From a checkpoint of a small encoder-decoder audio transcriber.
Training: nadamw at rate 0.00081, 9300 steps.
Rows from block 3 of the audio encoder of a small encoder-decoder audio transcriber, named by matrix and row number. Each number is 128 + 32 x the weight over its row's rms, rounded and kept within 0 to 255. All counts start at 0. After the name is the row's rms in percent of the matrix's.
Before each channel's rows are labels from the 100 clips, of 14976, where the channel reaches its highest value: "responds to" is what is common among them; "loudest" is the band of the loudest frequency at the time of the peak. Only what is clearly more common there than usual is listed. The data: short read English sentences (LibriTTS-R). In brackets: how many of the 100.
# c30: last pointwise conv (encoder.blocks.3.c3.0.weight, 192x192x1), inputs 0-191

responds to: voice: female (90)
loudest: 4000 to 8000 Hz (25)
c30.1 095 [ 57 178 163 149 111 165 140 152 163 133  29 108 142 167 123 142 101 156 137 140 118 112  73 111 135 202 147  94 110 202  59 188 149  73 102 177  97  53 128 158 171  63 138 116 148 128 107  90 120 100 121 103 111  84 148  84 102 141 108 113 143 101 107 100 209  98 143 100 121 170 132 107 130 158 115 179 108 135 131 135 116 118 131 125 142 151 107 124 178  87 129 146 163 117 161 133 109 169 109 148 178 198 196 141  90 181 175 137 119 114  76 162 162 164 138 185 150 128 144  86 112 121  51 165  95 125 159 158 125  86 162 120 117 144  63 115 174 134 121 136 119 136 108 139 127  99 149 135  95  89 178 116 117 108 132 160 145 150  89 163 118 138 105  91 163 120 119 126 166 128 168 140  79 144 143 147 135 147 109 147 144 183 134 134 163 164 121 151 127 135 172  74]

responds to: voice: male (78)
loudest: 250 to 500 Hz (66)
c30.167 096 [ 80 134 128 141 130  66 189 157 147 107 125 148 150 124 135  93  72 145 212 127 173 118  73 125  72  50 109  89 114 154  50 145  91 141 159 187 136 143 109 102 125 144 143 134 140 114 157  94 128 167 170 128  89 149  73 108 221 131 121 133 132 118 105  99  76 159 145 117 141  69 111 171 159 111 100 124  69 131  91 127 161 162  77 107 160 143 138 149 129 104 136 185 144 192 134 101 118  88 115 123 147 116 131  78 137 107 102 116 119 116 169 104 116 157 124 140 130 138 122 109 131 133 158 188 118 111 141 136 103  99 118 192 120 110  96 134  96 131 148 151 152 132 157 135 155  99 111  95 159 134  91  92 215  96 170  68  90 103 204 144  66 112 116 113 139 150  89 141 171 166  95 115 181 141 105 130 113 130  84 187  87 153 135  88 151 124  97  66 123 139 164  94]

responds to: voice: female (83)
loudest: 2000 to 4000 Hz (29); 4000 to 8000 Hz (25)
c30.180 101 [133  99 108  65 153 126  57 147 162 135 124 180 163  63 118 165  85 100 136 122 149  65 144 134 153 141  99 132  91 165 114 127 143 152 108 149 144  97  94 149  78 130  40 151 108  58 158 152 189 166 170 129 157 154 133  79 154 104 127 159 140 135 132 108 108 140 119  86 134 160  77 159 163 155 140 143 135 164 140 135 154 127  65 104 116 168 116 110 115 121 106 172 102 208 100 162  96  85 137 136 171 124  88  63 170  86 147 137 103 176  74 148 138 137 117 152 142 124  97 205 137 134 148  91 132 114  87 103 117  96 130 112 116 153 155 168 160 148 150 118  87  68 118 161  94 130 114  12  99 120 117  55  75 123  81 123 145 172 119 133 121 138  96 104 187 155 109 132 163 111 110 149 152 158 116 109 114 155 195 150 164 149 114 139 141 134 121 139 118 149 169  98]

responds to: voice: female (96)
loudest: 500 to 1000 Hz (39)
c30.173 098 [179 163  75 203 124 134 147 137 109 151 159 152  75 130 135 135 186 168 145 140 157 186 124 122 150 117 107 154 141 109  91  89 101 135 100  38  86 214 124 138 101  82 158 160 145 188 172 187 159  87 125 134 107 146 125 157 111 129 102 175 140 183 121 144 125 100 127  89 110 120 113 178 147 149 153 138 189 143 131 155 104 191 110 164 139 126 153 113 159 103  99  87 102 160 118 145 161 108 129 139  98 143 186 170 147 130 200 116 149 161 162 164 151 136 182 143 177 110  90 130 146 155 120 109  93 163  86 181 115 178  79 134 158 197 148 138 133 158  86 153 166 120 112 114 117  53 144 106 143 142 142 106 100 150 163 144 137 183 108 107 131 135 152 104 152 103 114 166 161 123 108 100 129 157 125  20 112 108 151 129 189 116 128 132  87 177 145 134 137 109 119 103]

responds to: voice: female (96); the word "i" (40)
loudest: 250 to 500 Hz (40)
c30.118 102 [ 96 140 156  92 155 136  75  71 164 117  72 162  83 115 174 171 139 161  99 150 116 149 200 163 161 157 166 117 131 109 220  91 176 116  87  71 115 115  91 159 103   0 136 177  83  97 149 159 173 134 118 127 123 142 151 118 172 139 103 145 107 158 126 182 119  60 104  92 100 126 130 119 150 113 112 120 172 123 121 158 143  96 128 109 141  83 143 103 144 145 107  95 152 133 115 139 114  93 125 125 106 115 101  91 113 104 108 113 119 118 136 174 127 120 111 160 135 187  85 110 164 143 113 150 119 117 176 134 129 140 109  95 203 178 142 176 163 122 165 123 128 174 156 148  85  93 159 131 104 133 139 120 142 189 145  94 181 153  89 139 163 118 156  69 167 153 106 143 185  90 153 136 132 190 126 103 134 117 119 129 139 129 119 132 174 126 176  83 174 191 173 159]

responds to: the word "was" (73)
loudest: 250 to 500 Hz (51)
c30.97 103 [ 94 142  78 130 156 144 133 124 162 121 146 168 113 119 154 122 179  64 129 134 128 112  90 113  70 125  72 119  89 114 120 165 114 117 230 134  79 141 127 156 118 121  95  86  96 209 136 112 110 114 104 111 124 162  82 133 128 124 111  98 154 142 131 173 134 168 110 161 105 114 126  97 117 116 101  58 153 172  75 101 107  75  91 155 119 122 139 103 133 161 103 219 111 179 127 142 129  63 165  98 123  88 121 121 140 149 155  73 139 143 129 129 148 115 125 111 107 124 125 128  79 178 152 131  83 129 101 125 155  87 129  76  94  70  94 137 119 131 120 186 195 103 147 197 149 150  85 110  85  69 112 120 121 105 171 111 109 138 170 138 106 140  31 154 105 117 104 147 119 141  69 140 128 145 118  93 129  54 140 122  95 157 121 140  93 106  45 114  88 173 142 120]

responds to: voice: female (97)
loudest: 250 to 500 Hz (55)
c30.20 099 [103 148  95  99 115 155  77 109 159 122 155 111 138 109 173 139 117 141 143 113  63 124  92 151  82 139 115 180 143 134 161 124 118  96 156  88 127 108 132 153 127  51 121 138 123 175  84 136  98 131 103 199 106 134 180 109 146 150 127  69 108 135  99 152 182 131 111  96 100 108 137 106 165 146  58 146 136  78 115 230 122 103 125 189  90  69 130 124 155 124  98 150 155 115 128 153 101 115  90 100 104 181 166 112 170 201 120 135 175  98 149 149 192  86 150 140 160 172 134 215 114 145  78 122  83 132 183 127 115  93 129 143 160 139 100 168 137 123 104 121 188 182 101 152  95  93  87 129 103 118 162  94  89 196 159 134  88 179 115 144 145  89 127 134 160 139 110 169 137 161  90 126 145 114 145  80 172 109 186 160 132 166 131 125 140  93 154 132 156 163 167 131]

responds to: voice: female (94)
loudest: 500 to 1000 Hz (34)
c30.92 100 [171  83 165  75 108 136 151 149  94 118 152  64 143  99 136 137 106 157 156 166  84  62 102 119  62 157 129  72  84 124 166 141 142  71 200 156 151 120 140 133 128 171 175 151 137 175 109 162 134 139 128  91 104 160 124 118 124 137 129 176 133 151 123 118 157 110 142 154  76 131 178 117  99 179 116 142  86 158 113 124 157 191 173 109 129 124 169 116 155  98 148 103 205 116  91 114 203 144 159 107 118 109  87 128 137 129 173 143 146  84 118 149  68 121  61 154 128 135 127  94 112  96  97 175  74 176  82 191 121 151 106 178 172 151 100 126 130 138 163 167 104 183 125 101 126  97 145 164  92 129 105 114 174  77  95 202 115 134  81 121 106  76 102 106 145 100 168 130  95  84 139 196 125 142  94 127 141 161  89 107 142 156 110 153 161 141  82 157 117  93 135 123]

responds to: the word "was" (31)
loudest: 4000 to 8000 Hz (72)
c30.136 095 [132 160 142  95  76 170  74 120 170 105 128 117 123 191 163 167 141  85 106 134 145 174 175 100 125 136 143 101 126 128 208 103 160 146 114 154  59 110 104 192  89 100 106 148  90 151 166 123 125 132 142 154 106  58 149 126 175 126 141  92 124 143 144 123  86 153 149  91 127 169 123 141 128  74 121 174 128 107 191 147 175 170 139 120 109 122 122 112 136 166 159 121  96 132 128  98 119  55 107 168 133 127 105  99 153 180 150 139 146 141 159 141  60 139 100 128 137 145 126 112  98 126 153 143 119 160 187 103 151 135  80  65 142 135  61 173 111 114  91 119  82 179 138 146 140  82 163 144  97  70 109 151 115 107  97 119 106 151 124 110 183  53  91 145  92 147  91 128 128  71 158 142 109  97  81 179  94 181  79 152 133 131 148 112 220 150 180  88 146 165 138 150]

responds to: voice: male (72)
loudest: 250 to 500 Hz (63); 500 to 1000 Hz (32)
c30.52 103 [132 119 137 160  98 135 170 166 143  88 159 162 150 144  94 132 122 133  97  75 150 132 154 147  90  76 139 165 154  56 111 136  69 117 132 125 168 132 144 125 187 133 150 148 123 145  87 121 153 128  96 119 143  97 156 138 149 177 140 111 147 107  63 123 121 125 130 125 129 139 122 156  93  93 114 136  89 124 165 119 159 129 160 124 120 122 140 145 118 163 106 129 184 102 133  96 126 160  95 101 110 104  44 208  85 153  76  90  81 128 140  76  79 162 122  86 100 131 165 118 143 130  87 118  89  93 102 148 109 136  98  87  81 129 150 155  82 145  93 111 157 191  86 134 173 157  83 178  99 199 126 139  57  45 104 118 157 145  93 144 131 113 159 103  74 162 128 165 139 133 173 108  88  65 181 143 127  98 115 153 138 110  58  75  92  45 153 143 119 131  93 168]