config = dict(
    encoder_arch='ecapa_tdnn',
    model='encoder-decoder audio transcriber',
    dataset='short read English sentences (LibriTTS-R)',
    train_examples=26041,
    time_shift_ms=100,
    n_mels=64,
    hop_length=160,
    input='log_mel',
    spec_augment=True,
    win_length=512,
    tokenizer='char',
    vocab_size=32,
    encoder_norm='batchnorm',
    encoder_activation='elu',
    encoder_depths=[12],
    encoder_kernel_size=3,
    encoder_stem='single',
    encoder_widths=[192],
    fusion='prefix',
    label_smoothing=0.1,
    decoder_width=256,
    decoder_layers=7,
    decoder_norm='layernorm',
    decoder_norm_position='pre',
    decoder_activation='gelu',
    decoder_mlp_ratio=2,
    decoder_head_dim=16,
    decoder_fused_qkv=True,
    decoder_bias='none',
    decoder_qk_norm=False,
    decoder_parallel_block=False,
    decoder_inner_norm=False,
    decoder_positions='sincos',
    decoder_prefix_bidirectional=False,
    decoder_connector='linear',
    decoder_tie_embeddings=False,
    init='small_normal',
    residual_init='zero_last',
    optimizer='nadamw',
    lr=0.00081,
    beta1=0.9,
    beta2=0.999,
    eps=1e-08,
    grad_clip=3.0,
    steps=9300,
    batch_size=128,
    epochs=45.7,
    lr_schedule='cosine',
    final_lr_fraction=0.05,
    warmup_steps=460,
    weight_decay=0.2,
)
Rows from block 9 of the audio encoder of a small encoder-decoder audio transcriber, named by matrix and row number. Each number is 500 + 25 x the weight over its row's rms, rounded and kept within 0 to 999. All counts start at 0. Numbers have three digits each.
After each channel's rows are labels from the 100 clips, of 14976, where the channel reaches its highest value: "responds to" is what is common among them. Only what is clearly more common there than usual is listed. The data: short read English sentences (LibriTTS-R). In brackets: how many of the 100.
# c30: last pointwise conv (encoder.blocks.9.c3.0.weight, 192x192x1), inputs 0-63

c30.149:527506513485489499497513504495484488500502486491521494480515454488514480531513468521535508524539506529513542510497472471522492515519504534500545489499513522461511496489525512475478476484470542
responds to: the word "of" (27)

c30.8:515425484479480514472494506477491538490448488485532477511482505496504466493547452490527489521482476483458477509507506538533523509530488507466506466464516483464520481489521486535508479495509520
responds to: the word "the" (55); the word "of" (26)

c30.120:495485503494486521508554520515498503465518483512507475498507529536493478515511500535501508489529460490509495512528532494512504542528468487519478532455521479510522511510485509492466475502483513
responds to: the word "his" (28)

c30.39:491461462441519509485498487457523492518460481486518508492501513486508479496495453525482516483490490508447474464495495531525548503501500511468504504497517514513486521472430501458485485523535536
responds to: the word "a" (30); the word "was" (25)

c30.6:466484509500494491537503506490491499485457486538480467498485504485518475515505498505474515505515480482488484469482492489509472487519512500489481480459521463487549493475518491500547502513521479
responds to: the word "and" (27)

c30.98:529536520527467509483536531471503484474496490540498496488479511531537480493488508523478503523486509476467494505512480506512531530523504490530485506516466504494538479554506496451551524503531492
responds to: the word "to" (35); the word "be" (30)

c30.181:534494509508476489493467556510499514522471468492507482553494543485514501483500507485505498507516482480481503499457514495489471470511520493482472505488516456463475477485481524556530520475481509
responds to: the word "no" (25)

c30.190:487520500472460535504527513503493500511477492509482515519500490525490499539506517559535481513503561535488507530536497510497506492495509523507481485515534494520478522518529479523526566504488502
responds to: the word "of" (26)

c30.191:529470504487510518496536489490507487518479502493522448498520512508522512491505472508508515514532504511497536482521540514527485511526528500502491531482499522475445553468479504518503516539520529
responds to: the word "was" (45)

c30.20:493475481482508512515491537468518476452475511522488532477475521535516460513522550530487524496538456476461511517482546521524489504519484490510464511522536495487485496530522424559527521522501484
responds to: the word "is" (27)

c30.19:497526495497522557479458481508494489478522490468534519504499509502493499469504462510453554516565542476517486491490506506477496501499544522531501519518499488518508517505460440463534505505475530
responds to: the word "and" (33)

c30.17:500515443527511480507544481490529501489478527464521493524538530513502517492489534495493502468554498507544522491492523536531513503529495481493494518495504500495506502495460493528523518509542488
responds to: the word "you" (36)

c30.18:476483491506526451496545493498498513495480524495461545495449481473514495499491487506468547473515501497508503497498510526535478477500500484471466434502502473496512521528481534485502520528528528
responds to: the word "his" (29)

c30.103:503508497505470492518500469506512506494538508548516501472507487505501497524483531451479519477530479514526522505508533531507492484514474529514530494459495524497544533418493498486464465474500526
responds to: the word "is" (29); the word "was" (25)

c30.22:489537489488486479491479484504497513499518492486498473488527543496532523519497474480479546497522503520501517521499482488503515470514516484483510527517489472493471457514546511474521487498498508
responds to: the word "to" (39)

c30.174:503491522493490484500505481496516545480528518482511488508496476520478488503503524494506491506479481503500504482505504496514527494517482525494502514496443526482507505467552510542495500453507478
responds to: voice: male (74)

c30.159:440514491508492478503509503530485488482478511484496499483519472514564464479480524444509506481472471505520529518500493522468495528514491492519495492502476448495462506513502454492566541524519520
responds to: the word "he" (34); the word "was" (29)

c30.114:520541517511529471536535489477499505494502475447535493466513494466536480490509516528500535534449507490500514492504486491481498491514526494533489558504463516491470495519478503453503525541516509
responds to: the word "a" (51); the word "was" (48)

c30.42:495500514544471513478525464497525503496527456519517528519514481523551488495487531512482507474514511521519538515478525483531498515530504523504484491504532490484470493469505529515514514488518515
responds to: the word "is" (31)

c30.180:506474505481499503496470494535494476485478522505541478488439543499507533481502470526508456527501505467506498499460519524520515532517532497509556479491493479495484520458500524508532465485480509
responds to: the word "was" (31)

c30.112:502469543498494534504504502487511503497506557546506494518514471521486459511478523487524471502491474519477494487496466486519485511497496495522484533506506479508502481530504504513505500495480506
responds to: the word "the" (64)

c30.21:478432477463517497487538484529492488481478504484528489454514475498522485490456483499484489514473531491504496524507552546526483511518481517424486473468474494468499491458476508470504540498503488
responds to: the word "me" (30)

c30.73:487522487501474522520542481477480506495469526502491497474498508444549520469482478526456476501497538484501523452518529507512498487500467512462499470489475483518499503481486480453506508536470499
responds to: the word "be" (33)

c30.171:519514504504521468479481482534516516473502511486487495525521520489503522502489512489518473511516500526513528527540510498525488499520503506504492475535481503479515488484519454528517543487518510
responds to: the word "i" (48); the word "was" (26)

c30.166:488452486499529516504476460518496547485541494493515461531486475496500520513502518478503462501515455522495485509489537500493488511519509496491511501488501557460465506518511523490552535510500523
responds to: the word "a" (28)

c30.46:515511516469482502507500488490486526505507505501530491509508517485506495514507483519481471486493506491487508499486502504503508479476537482470510518513476536478513480466572500521469474458438473
responds to: the word "the" (59)

c30.25:543507480458505494531495515484515516474477489512508476483524522490464502503495478510515500473507528530490518519496499492535494494508484506504493505480527493511522485479507487546525532501533464
responds to: the word "my" (46)

c30.72:507490519506516507512508491500493495483518520533495469510528486513491532502500483456526515511495458514515520537521513500489491487475530490458504505453502496496472445502448479497471506505562512
responds to: the word "me" (28)

c30.88:464464484507507499482492483484521493482530470503482491480527471502495524494499499548524595493509502521520512493494509525474513546537507525546491520483477510516482492501504483477492506479458484
responds to: the word "do" (31)

c30.92:486494474515519495515496492510489500529547514501484498507513467479520495517530515508513521552504500500541486504513515511514469451536534481494526453515524440544510501470513560527490483525499515
responds to: the word "and" (29)

c30.162:509476503478515524503493510445547516516503462556482535527500520495518503516477521498473517504504487442510466522498478523494537510539507499490477464509477514512488496538531465535529512529470501
responds to: the word "do" (52); the word "what" (27)

c30.16:508458532499494492518544511485489511570514511502491499479519550522528468497494547513470521513455505516501467530486507501517508487534477513503521528501531487526502507452518490473524501477515451
responds to: the word "was" (32)

c30.23:473492483512550461520510476467468527497525487495502495457525544483514502563492482480487544486539490509502499528467479556503465498549497490513479547479505471511519489506509512487490539485523501
responds to: the word "you" (47)

c30.164:463508510513508484513484505502507483496490484469494476512478475522491511481482519485497501496519473500486517544524480523485518494488484533559512509517493444487512509485492489522504473513459527
responds to: the word "you" (38)

c30.115:487468515500476486482551478473489489469511508528518481507507520507492517496496486517444495515500499492510464525511464502470494516529496486515484499486502500520513488563520540475506451496450505
responds to: the word "his" (29); the word "is" (29)

c30.35:505482522486475491499506482496490471531457496471491513480513494506493519516516519498510496477448490503506471512518495487503494496510522481517483510509474514526521472533459497478469487504533505
responds to: the word "what" (40)

c30.160:499504499531499483523490478485499487512493512519520472524520494500517476517485485477503512468465508534508505487473492515521515532504510516497510466476477452494509541510508511541532466532478509
responds to: the word "me" (36)

c30.179:501494492468498523525549521484528535478505505510556475484492511495538468523510511521464507488539465485527514527495539518525490512532477493527493526486499511470499462505526468520480485535489465
responds to: the word "a" (30)

c30.117:439495470483473498498509524504514493479510465496507524500500489500506492495500502484517480488520520484495494521483505509507499522490514481482486540484532453525509499472483473498514485485498489
responds to: the word "the" (74); the word "of" (28)

c30.45:516463483503469485495481488503523482532532480513529476483493482524502485477482462505504535491515468478519488515500500520520516527481497515510525524528488510521443515488488518501573531524467509
responds to: the word "to" (34)

c30.61:487501514475538507475458509481494520452520520456498488484527476536516524534519499516516488514483503502469519505514493501509509519504505508512530489511510473487510497462486461529490501536458489
responds to: the word "for" (58)

c30.116:504511540510535526495485510504522496513481519501489484505530491505517476555510475453522495538552475519485506539508491497506513501494495487518520446540483516532497526468533484511477454453455474
responds to: the word "for" (26); the word "of" (25)

c30.33:506517485481490498503484476513463527507439458515530532476534491503527509515525548498449509496498517465494475499514518525522517511511514468500490506495481467537543516501469464484456508468467514
responds to: the word "is" (41)

c30.56:499482503486483485506460498480501504498523493512507511481476534487493501507478467475486504458542527489527512448506463480499527493479499531529518508491481479495487485527526490505559505501483478
responds to: the word "was" (56)