From a checkpoint of a small encoder-decoder audio transcriber: decoder width 256.
Rows from block 8 of the audio encoder of a small encoder-decoder audio transcriber, named by matrix and row number. Each number is 500 + 40 x the weight over its row's rms, rounded and kept within 0 to 999. All counts start at 0. Numbers have three digits each.
After each channel's rows are labels from the 100 clips, of 14976, where the channel reaches its highest value: "top examples" is what is common among them. Only what is clearly more common there than usual is listed. The data: short read English sentences (LibriTTS-R). In brackets: how many of the 100.
# c30: last pointwise conv (encoder.blocks.8.c3.0.weight, 192x192x1), inputs 0-95

c30.93:577584486489581487440487490485541497506418504454542519474482481517480540460453420530497523503464457496480514530503470545528504475464410536579461514502548571513458452456495524454501551490505455489497527435516475516502466567500459512456460561456511504491508499428490515472475540515514529507
top examples: the word "yes" (29)

c30.18:499506470514498457483454564553471495469503494465476478479458468509429534438513519541486545434472464482532476513450499514480554523508512516507508526461488481558465462453478458467505584442595535472466579512433478505613530531529419424465526468502498442485485499514488517481530542468532421465
top examples: the word "to" (34); the word "of" (25)

c30.168:469512564498488487527527480426512504482482462501453539523521577517469527472489492528554541518512532526443450559477517478580420523600500496488516542545522469509521436488488496446524538503528512480498472522526485468555461529536530495451538442494481491499487466467467509454528436549468493522
top examples: the word "a" (28)

c30.64:485483501578461439520514464550494511524485546498450487524476499635532508532527561485518491456528494471448574549560469486481526534518512513485437471493476489616513460524496493544547474507539580450460495536505553497477521498520508593549452477536463549495502541464483558446539500478529494529
top examples: the word "the" (51)

c30.94:579536523530529554451484523489498482445546499564515456533510530547452586467487448528610516553553559518438496534531526479603448424520483546486490524494504487490513511475507509477517395560438504521516438556518504478487493554531503508485476576483466577520463578491509458495423450563490490480
top examples: voice: male (72)

c30.183:445449528428429471433509433496516516642445484486538432461483512468546477519476506487454456476522469532543531559476440492502530477489542419529415460519496484496420535547443521557458515482480565513501487442500498543448513523459447494589473485485444514528550465470453489546532556474537547475
top examples: the word "don't" (29)

c30.180:537480471457520543526548500573554466507467605537530539494469459499518577515523489461617519562545473446536549405539510494490352402502492500521529509480531430477500571538495547478555499491486475497493508546505470510494459497570429483495512525491440531498527491450468549550477507533527576509
top examples: the word "said" (31)

c30.26:538526523495472521565542490507469515553572473470513570546501544513541517446483475461471495472525562507513577520465515545472532496468480503495431472511499466464500476476459492516388512454514506436505539500430516532517488481412482508547519475520563479504526517488470540480527508497486512495
top examples: the word "i" (70)

c30.22:477456545490507485556485545483510485450481431512433485530509467468462468464541482499508518508458532482478522471422392520455517485510458567524491430450547376517503523507517502404512498479543472525478530535448537502551525470549432538500443459408512494515474543498482554448537490534439448442
top examples: the word "to" (33)

c30.166:507420441453460492437484557502503429538519449533552465498525507514538524501586476502521523490482518497541475513526466496530496480521457463500574530460436487516482527509510494495544543575491446502497465446547580473525476532551449548484528491447529468509502524552506488411435525575495465498
top examples: the word "the" (51)

c30.109:437512490465560526545490541555590525467501511467462481551503544497530546531492424486490439534552492508409516465455435498473555559476414553464478439481567481520515523447475506487534517452510508539496542508569531544514524496443459513526490519583478517467512474537573547496490574496525474528
top examples: the word "said" (56); the word "she" (30)

c30.162:603495522551460526434517505523491510552524516510556493518535637469540542561518531498518485540519528497564494531489530517541537446526428465481442563495456532467488510454516477570484490499509510493467458508521538523459411542478487500439487466455438446583485520479548505493542464533506477516
top examples: the word "was" (25)

c30.29:480478490505447505499505500513478513518481443473496489486546480483471495506487505477481484445488502513484437446484478545535477543537516523465495529444471570482488528558522488446434466575497415529522506377481419477464524515463480501583582569435498498427508583416477540467497488506508488434
top examples: the word "of" (25)

c30.45:496447482473510471475499545496548510505507470444483556516464499522472486558485499463510532508474522429527520441473476484474480462526496466453528498451523495511497478536524519480508478525449421495459528464473505471474526567547480506472501523471495477518475524541488393428501511508517489499
top examples: voice: male (75)

c30.191:538518583531515504535526522518431471450606498550465564509505537548464543509476563540526447540541519458530512520523523506511539472512518523456525523484606483526484498477487551508428466523505484512462470515465499480461513525517411566537500543512468518470496510505506542514493559482540532518
top examples: the word "said" (29)

c30.16:494549458528520487553498568587535540570510533467523512533499471550477450554533540531486519515522512526516542485556507542546505490486504544508441488449597511475511559502441439527491417491474480524507547509513546467524508519535529512458537481521461522533472500532566464509538537508511484547
top examples: voice: male (74)

c30.55:457518497485473518370450384538507514476523491518487423489445513477440492541540463492487459457572444467494492505417481434432521527493487466451540510445478470582540480474434533499477501532476616463511507463562496472519542504494505571434447469540440517442483522542519428552496513493552472518
top examples: the word "and" (29)

c30.66:512512428477449475482516476554497528538507516486536481528444410574480509524466488502484517526475555526485497519515543570608369465429432517489523509537519500514461478458524470440484516457574549499502542509473538506488513503496489551495471554468436522517542592520509479498538410510513463496
top examples: voice: male (78)

c30.36:502539499547555567455445454429514465498478473551478406526531495554551522526498524528483438495526534479558489470481522456492483523466526436488414507529467561456463479435539506585487530441494406439449513548452536508519523493465455474470498551543525437548511559557452516483454526502466486492
top examples: the word "he" (32); the word "was" (30)

c30.27:485495511537511617454478524474467466462467509441407493431497451503488452466479470515363531436461430496540460501481468447535442500516514401489460517490590537444450464447448496429474518532539515475469465591504490495531433554543497504551513518490468492553489538546496446449463480485508485483
top examples: the word "of" (26)

c30.151:474565540594512506502499460547514499522472564538508399527499553536522468514510469475590432538566517493499566556500531476535528550531461523508482550509479558501434461535490528513508515537499424440460481442504447454514527502424437450497554537518477448476516490503465573475475527464516507594
top examples: the word "yes" (31)

c30.184:471510464442516414513505484624438524503500562529450487469430509390541438522549364502473476430500447465546439491516559461533499522446567440549415483463473520474440567530541538435490519514518543548523526482544456543507507498442518499487482525531467486479518506483520514588470558532519499478
top examples: the word "and" (32)

c30.121:533469551491521542636504474458491528457565542517442569471523458502499517508500530441551501460512477532530474469496578496512468488516531482526478490515525490499464504491457480524494534469532507480493482520466476549483543464392466519521550503444517480537476470493471493543555522506554491484
top examples: the word "i" (58)

c30.57:551495458505416498481510511512441511515489472474544480478512464541517554536470501514491499442468559508552557584545485508520506469529471477507443507453491497481485505489459493525531410517489463536493523544423535455451537499486481503493502526454466529480460483509442441451550488544539451517
top examples: voice: male (74)

c30.2:579489472444497582436484425477541505568524489515508503519455529505584527476464381503500502537547510524476537462499476497501441466539497469547464497535534508445480496512471506569515494492434485454522541467425473502461470507519501436463556513486483476442521505521433432531408510512484556536
top examples: the word "he" (30)

c30.102:476479494472533528485514463556491524489456549524538519519529568548500535438528501494473504572544432490544549485475412462514463438465450522505568482507515523444516485476465469526496472531446514456559499567566505514452483517499576511440538463497496520568495472435498506504475477502449553505
top examples: the word "she" (25)

c30.39:522449487485493506570538480486497515471547420511513545543518497488491499514500526543497483507477484418521467488486519521468487469466561520513566481505509523471464527493536490515501578503524471490464569499465453502525527514569430517447541488525462491519534514527498512482587512516523534503
top examples: the word "the" (50)

c30.32:523540456530528547471479531531449506454547523518526484428521538411504513530452500557464452487464531519536495523446498436518468471453441489479431492475505525477454430477518458558538586485524452486465588472534420496595504492404386464527508532523490488474527516529523467481544492451517472474
top examples: the word "was" (39); the word "it" (36)

c30.52:458560473562532519452505505543464545597482510427467460453499570488523441450486418510499407466524520546510511451486436504473481474484555505542487465503503507556469457469457539452491523505515486518498478473491450493487526556407513510507541527398530512449501473506547490488530535438457453489
top examples: the word "you" (44)

c30.190:489525463587526532484543447520528515499471514497426507513494505534449544591465529429573499520519448491470523447505609466519473496468514479488524530476426465521518423535546434474476462497486511578523437467559497469464547461420516556561516470462566464480545472468528581518504515505458511507
top examples: the word "she" (25)

c30.54:467523531481502556469446520518501468556511519568496476500489528502553498521439504444519515506506495554527492521502522529502494530495446481526501470547501398512491532517451513487523504459446532498576459545463518518454425506452575502519470449485479530499466471482508541542465507537475507483
top examples: the word "of" (29)

c30.49:504542451630557461430553525632487498473536637454442495459435529471406477509564524543521479554562506518528499406505496441560353545563550504556557499485489466502477458440513496490506467517506484469461448518537492471500545493527510482476430517519499479519495499473484470499536511504491509511
top examples: the word "he" (27)

c30.58:513541497464579473461544502587485535525484525416480503523487552581520537436495433332479471479525550523527563433524581496534465513526527522458564475472517534566514498522497518472544518497501491618461497568517479432554492523485468414527518471483560503457496429521502521537488468479494560526
top examples: voice: male (77)

c30.181:435416462449578470515438514527484497479521506517473465493398443401458400473504465465481418447526488475520475477515505463463453442490615447550542461536535506456432523497525511599516540529507480488514467460498483439499500499415472508600545500474534495491482505511509563502464511460463529481
top examples: the word "me" (27)

c30.89:469474485555483475478455473497546466503478487491532462519432529522449472499452457478455475435488496476478504484468482492463547432500513466490431538530510489573507438506512477488515480492496533446402504499408473444426549589525493491559505457398493511525508462565435345533482475459515471521
top examples: the word "he" (28)