config.yaml
n_mels: 64
hop_length: 160
label_smoothing: 0.1
decoder_bias: "none"
decoder_qk_norm: false
decoder_positions: "sincos"
decoder_prefix_bidirectional: false
decoder_connector: "linear"
decoder_tie_embeddings: false
residual_init: "zero_last"
eps: 1e-08
max_steps: 9300
batch_size: 128
epochs: 45.7
Rows from block 7 of the audio encoder of a small encoder-decoder audio transcriber, named by matrix and row number. Each number is 500 + 25 x the weight over its row's rms, rounded and kept within 0 to 999. All counts start at 0. Numbers have three digits each. After the name is the row's rms in percent of the matrix's.
After each channel's rows are labels from the 100 clips, of 14976, where the channel reaches its highest value: "strongest on" is what is common among them. Only what is clearly more common there than usual is listed. The data: short read English sentences (LibriTTS-R). In brackets: how many of the 100.
# c30: last pointwise conv (encoder.blocks.7.c3.0.weight, 192x192x1), inputs 0-95

c30.165 100:452538481496488503486499477498474477506509476541500493502531488499455496459482490477503464496513481490471486439502489465496499498465485521515484465505480477505497512473529519535512536519519482536441529509504496489496485531499465530459440489493502512548478523470461482468514480528521503522
strongest on: the word "the" (57); the word "of" (25)

c30.25 097:464520502476493501504495486499494486491527498469512488514543506502496511555495500509495567527490492479495479499466520476519521526479501491512514440512524544512522463506477524497477486506496526481469485504548516511526517526499524480517467477526476534509508567543452524522492507504536513533
strongest on: the word "be" (29)

c30.21 104:519489506461518511455522491418487488522494516435530507474473496501535504517460508473498524477462549512477527481456503508477507511518511491503510539475491512484529480520497493544535505484514536517515481470521541527514534511518493530529494471439512487461489511480485466542466505514506475525
strongest on: the word "to" (38)

c30.37 098:527546509493493480403491478484477478489514539481461503459464482467423506515510475450553537498453552488504527518513527502531501538572485499506465490470465500503517500527512485498510549511521493486519531476491496492500497525508482513489465494462460477512526502490487493516486511503529488474
strongest on: the word "to" (43)

c30.180 101:477482487507483532509470505456479519527511467534448484504450476485461508481512514489486509498510520529508536477506538472478457494545495485458491483496477493518524500546471493486509540542475489479521497494543538480489468524533478527490510503513511479497463482535538541507499496499485494558
strongest on: voice: male (72)

c30.122 097:472534512512495515518461521457472498515488496489564521493482440474507497524478500516482523490494546460463527543503461465451469516478459468479484519499494524478485483476476468534490510506504498512495476522505497508484525507513553520494512470559518505482502531510518493512490482491496506521
strongest on: the word "the" (67)

c30.86 096:533525503500513444523504510507515482565505480499457515517517481506496547484453496488477519469507528480545472512485460523502510472493455483487499504509463485519530493472537497559484495536487453515479511488534531505547483525500480454470515527485512562525528512520487529525536519469530510505
strongest on: voice: male (73)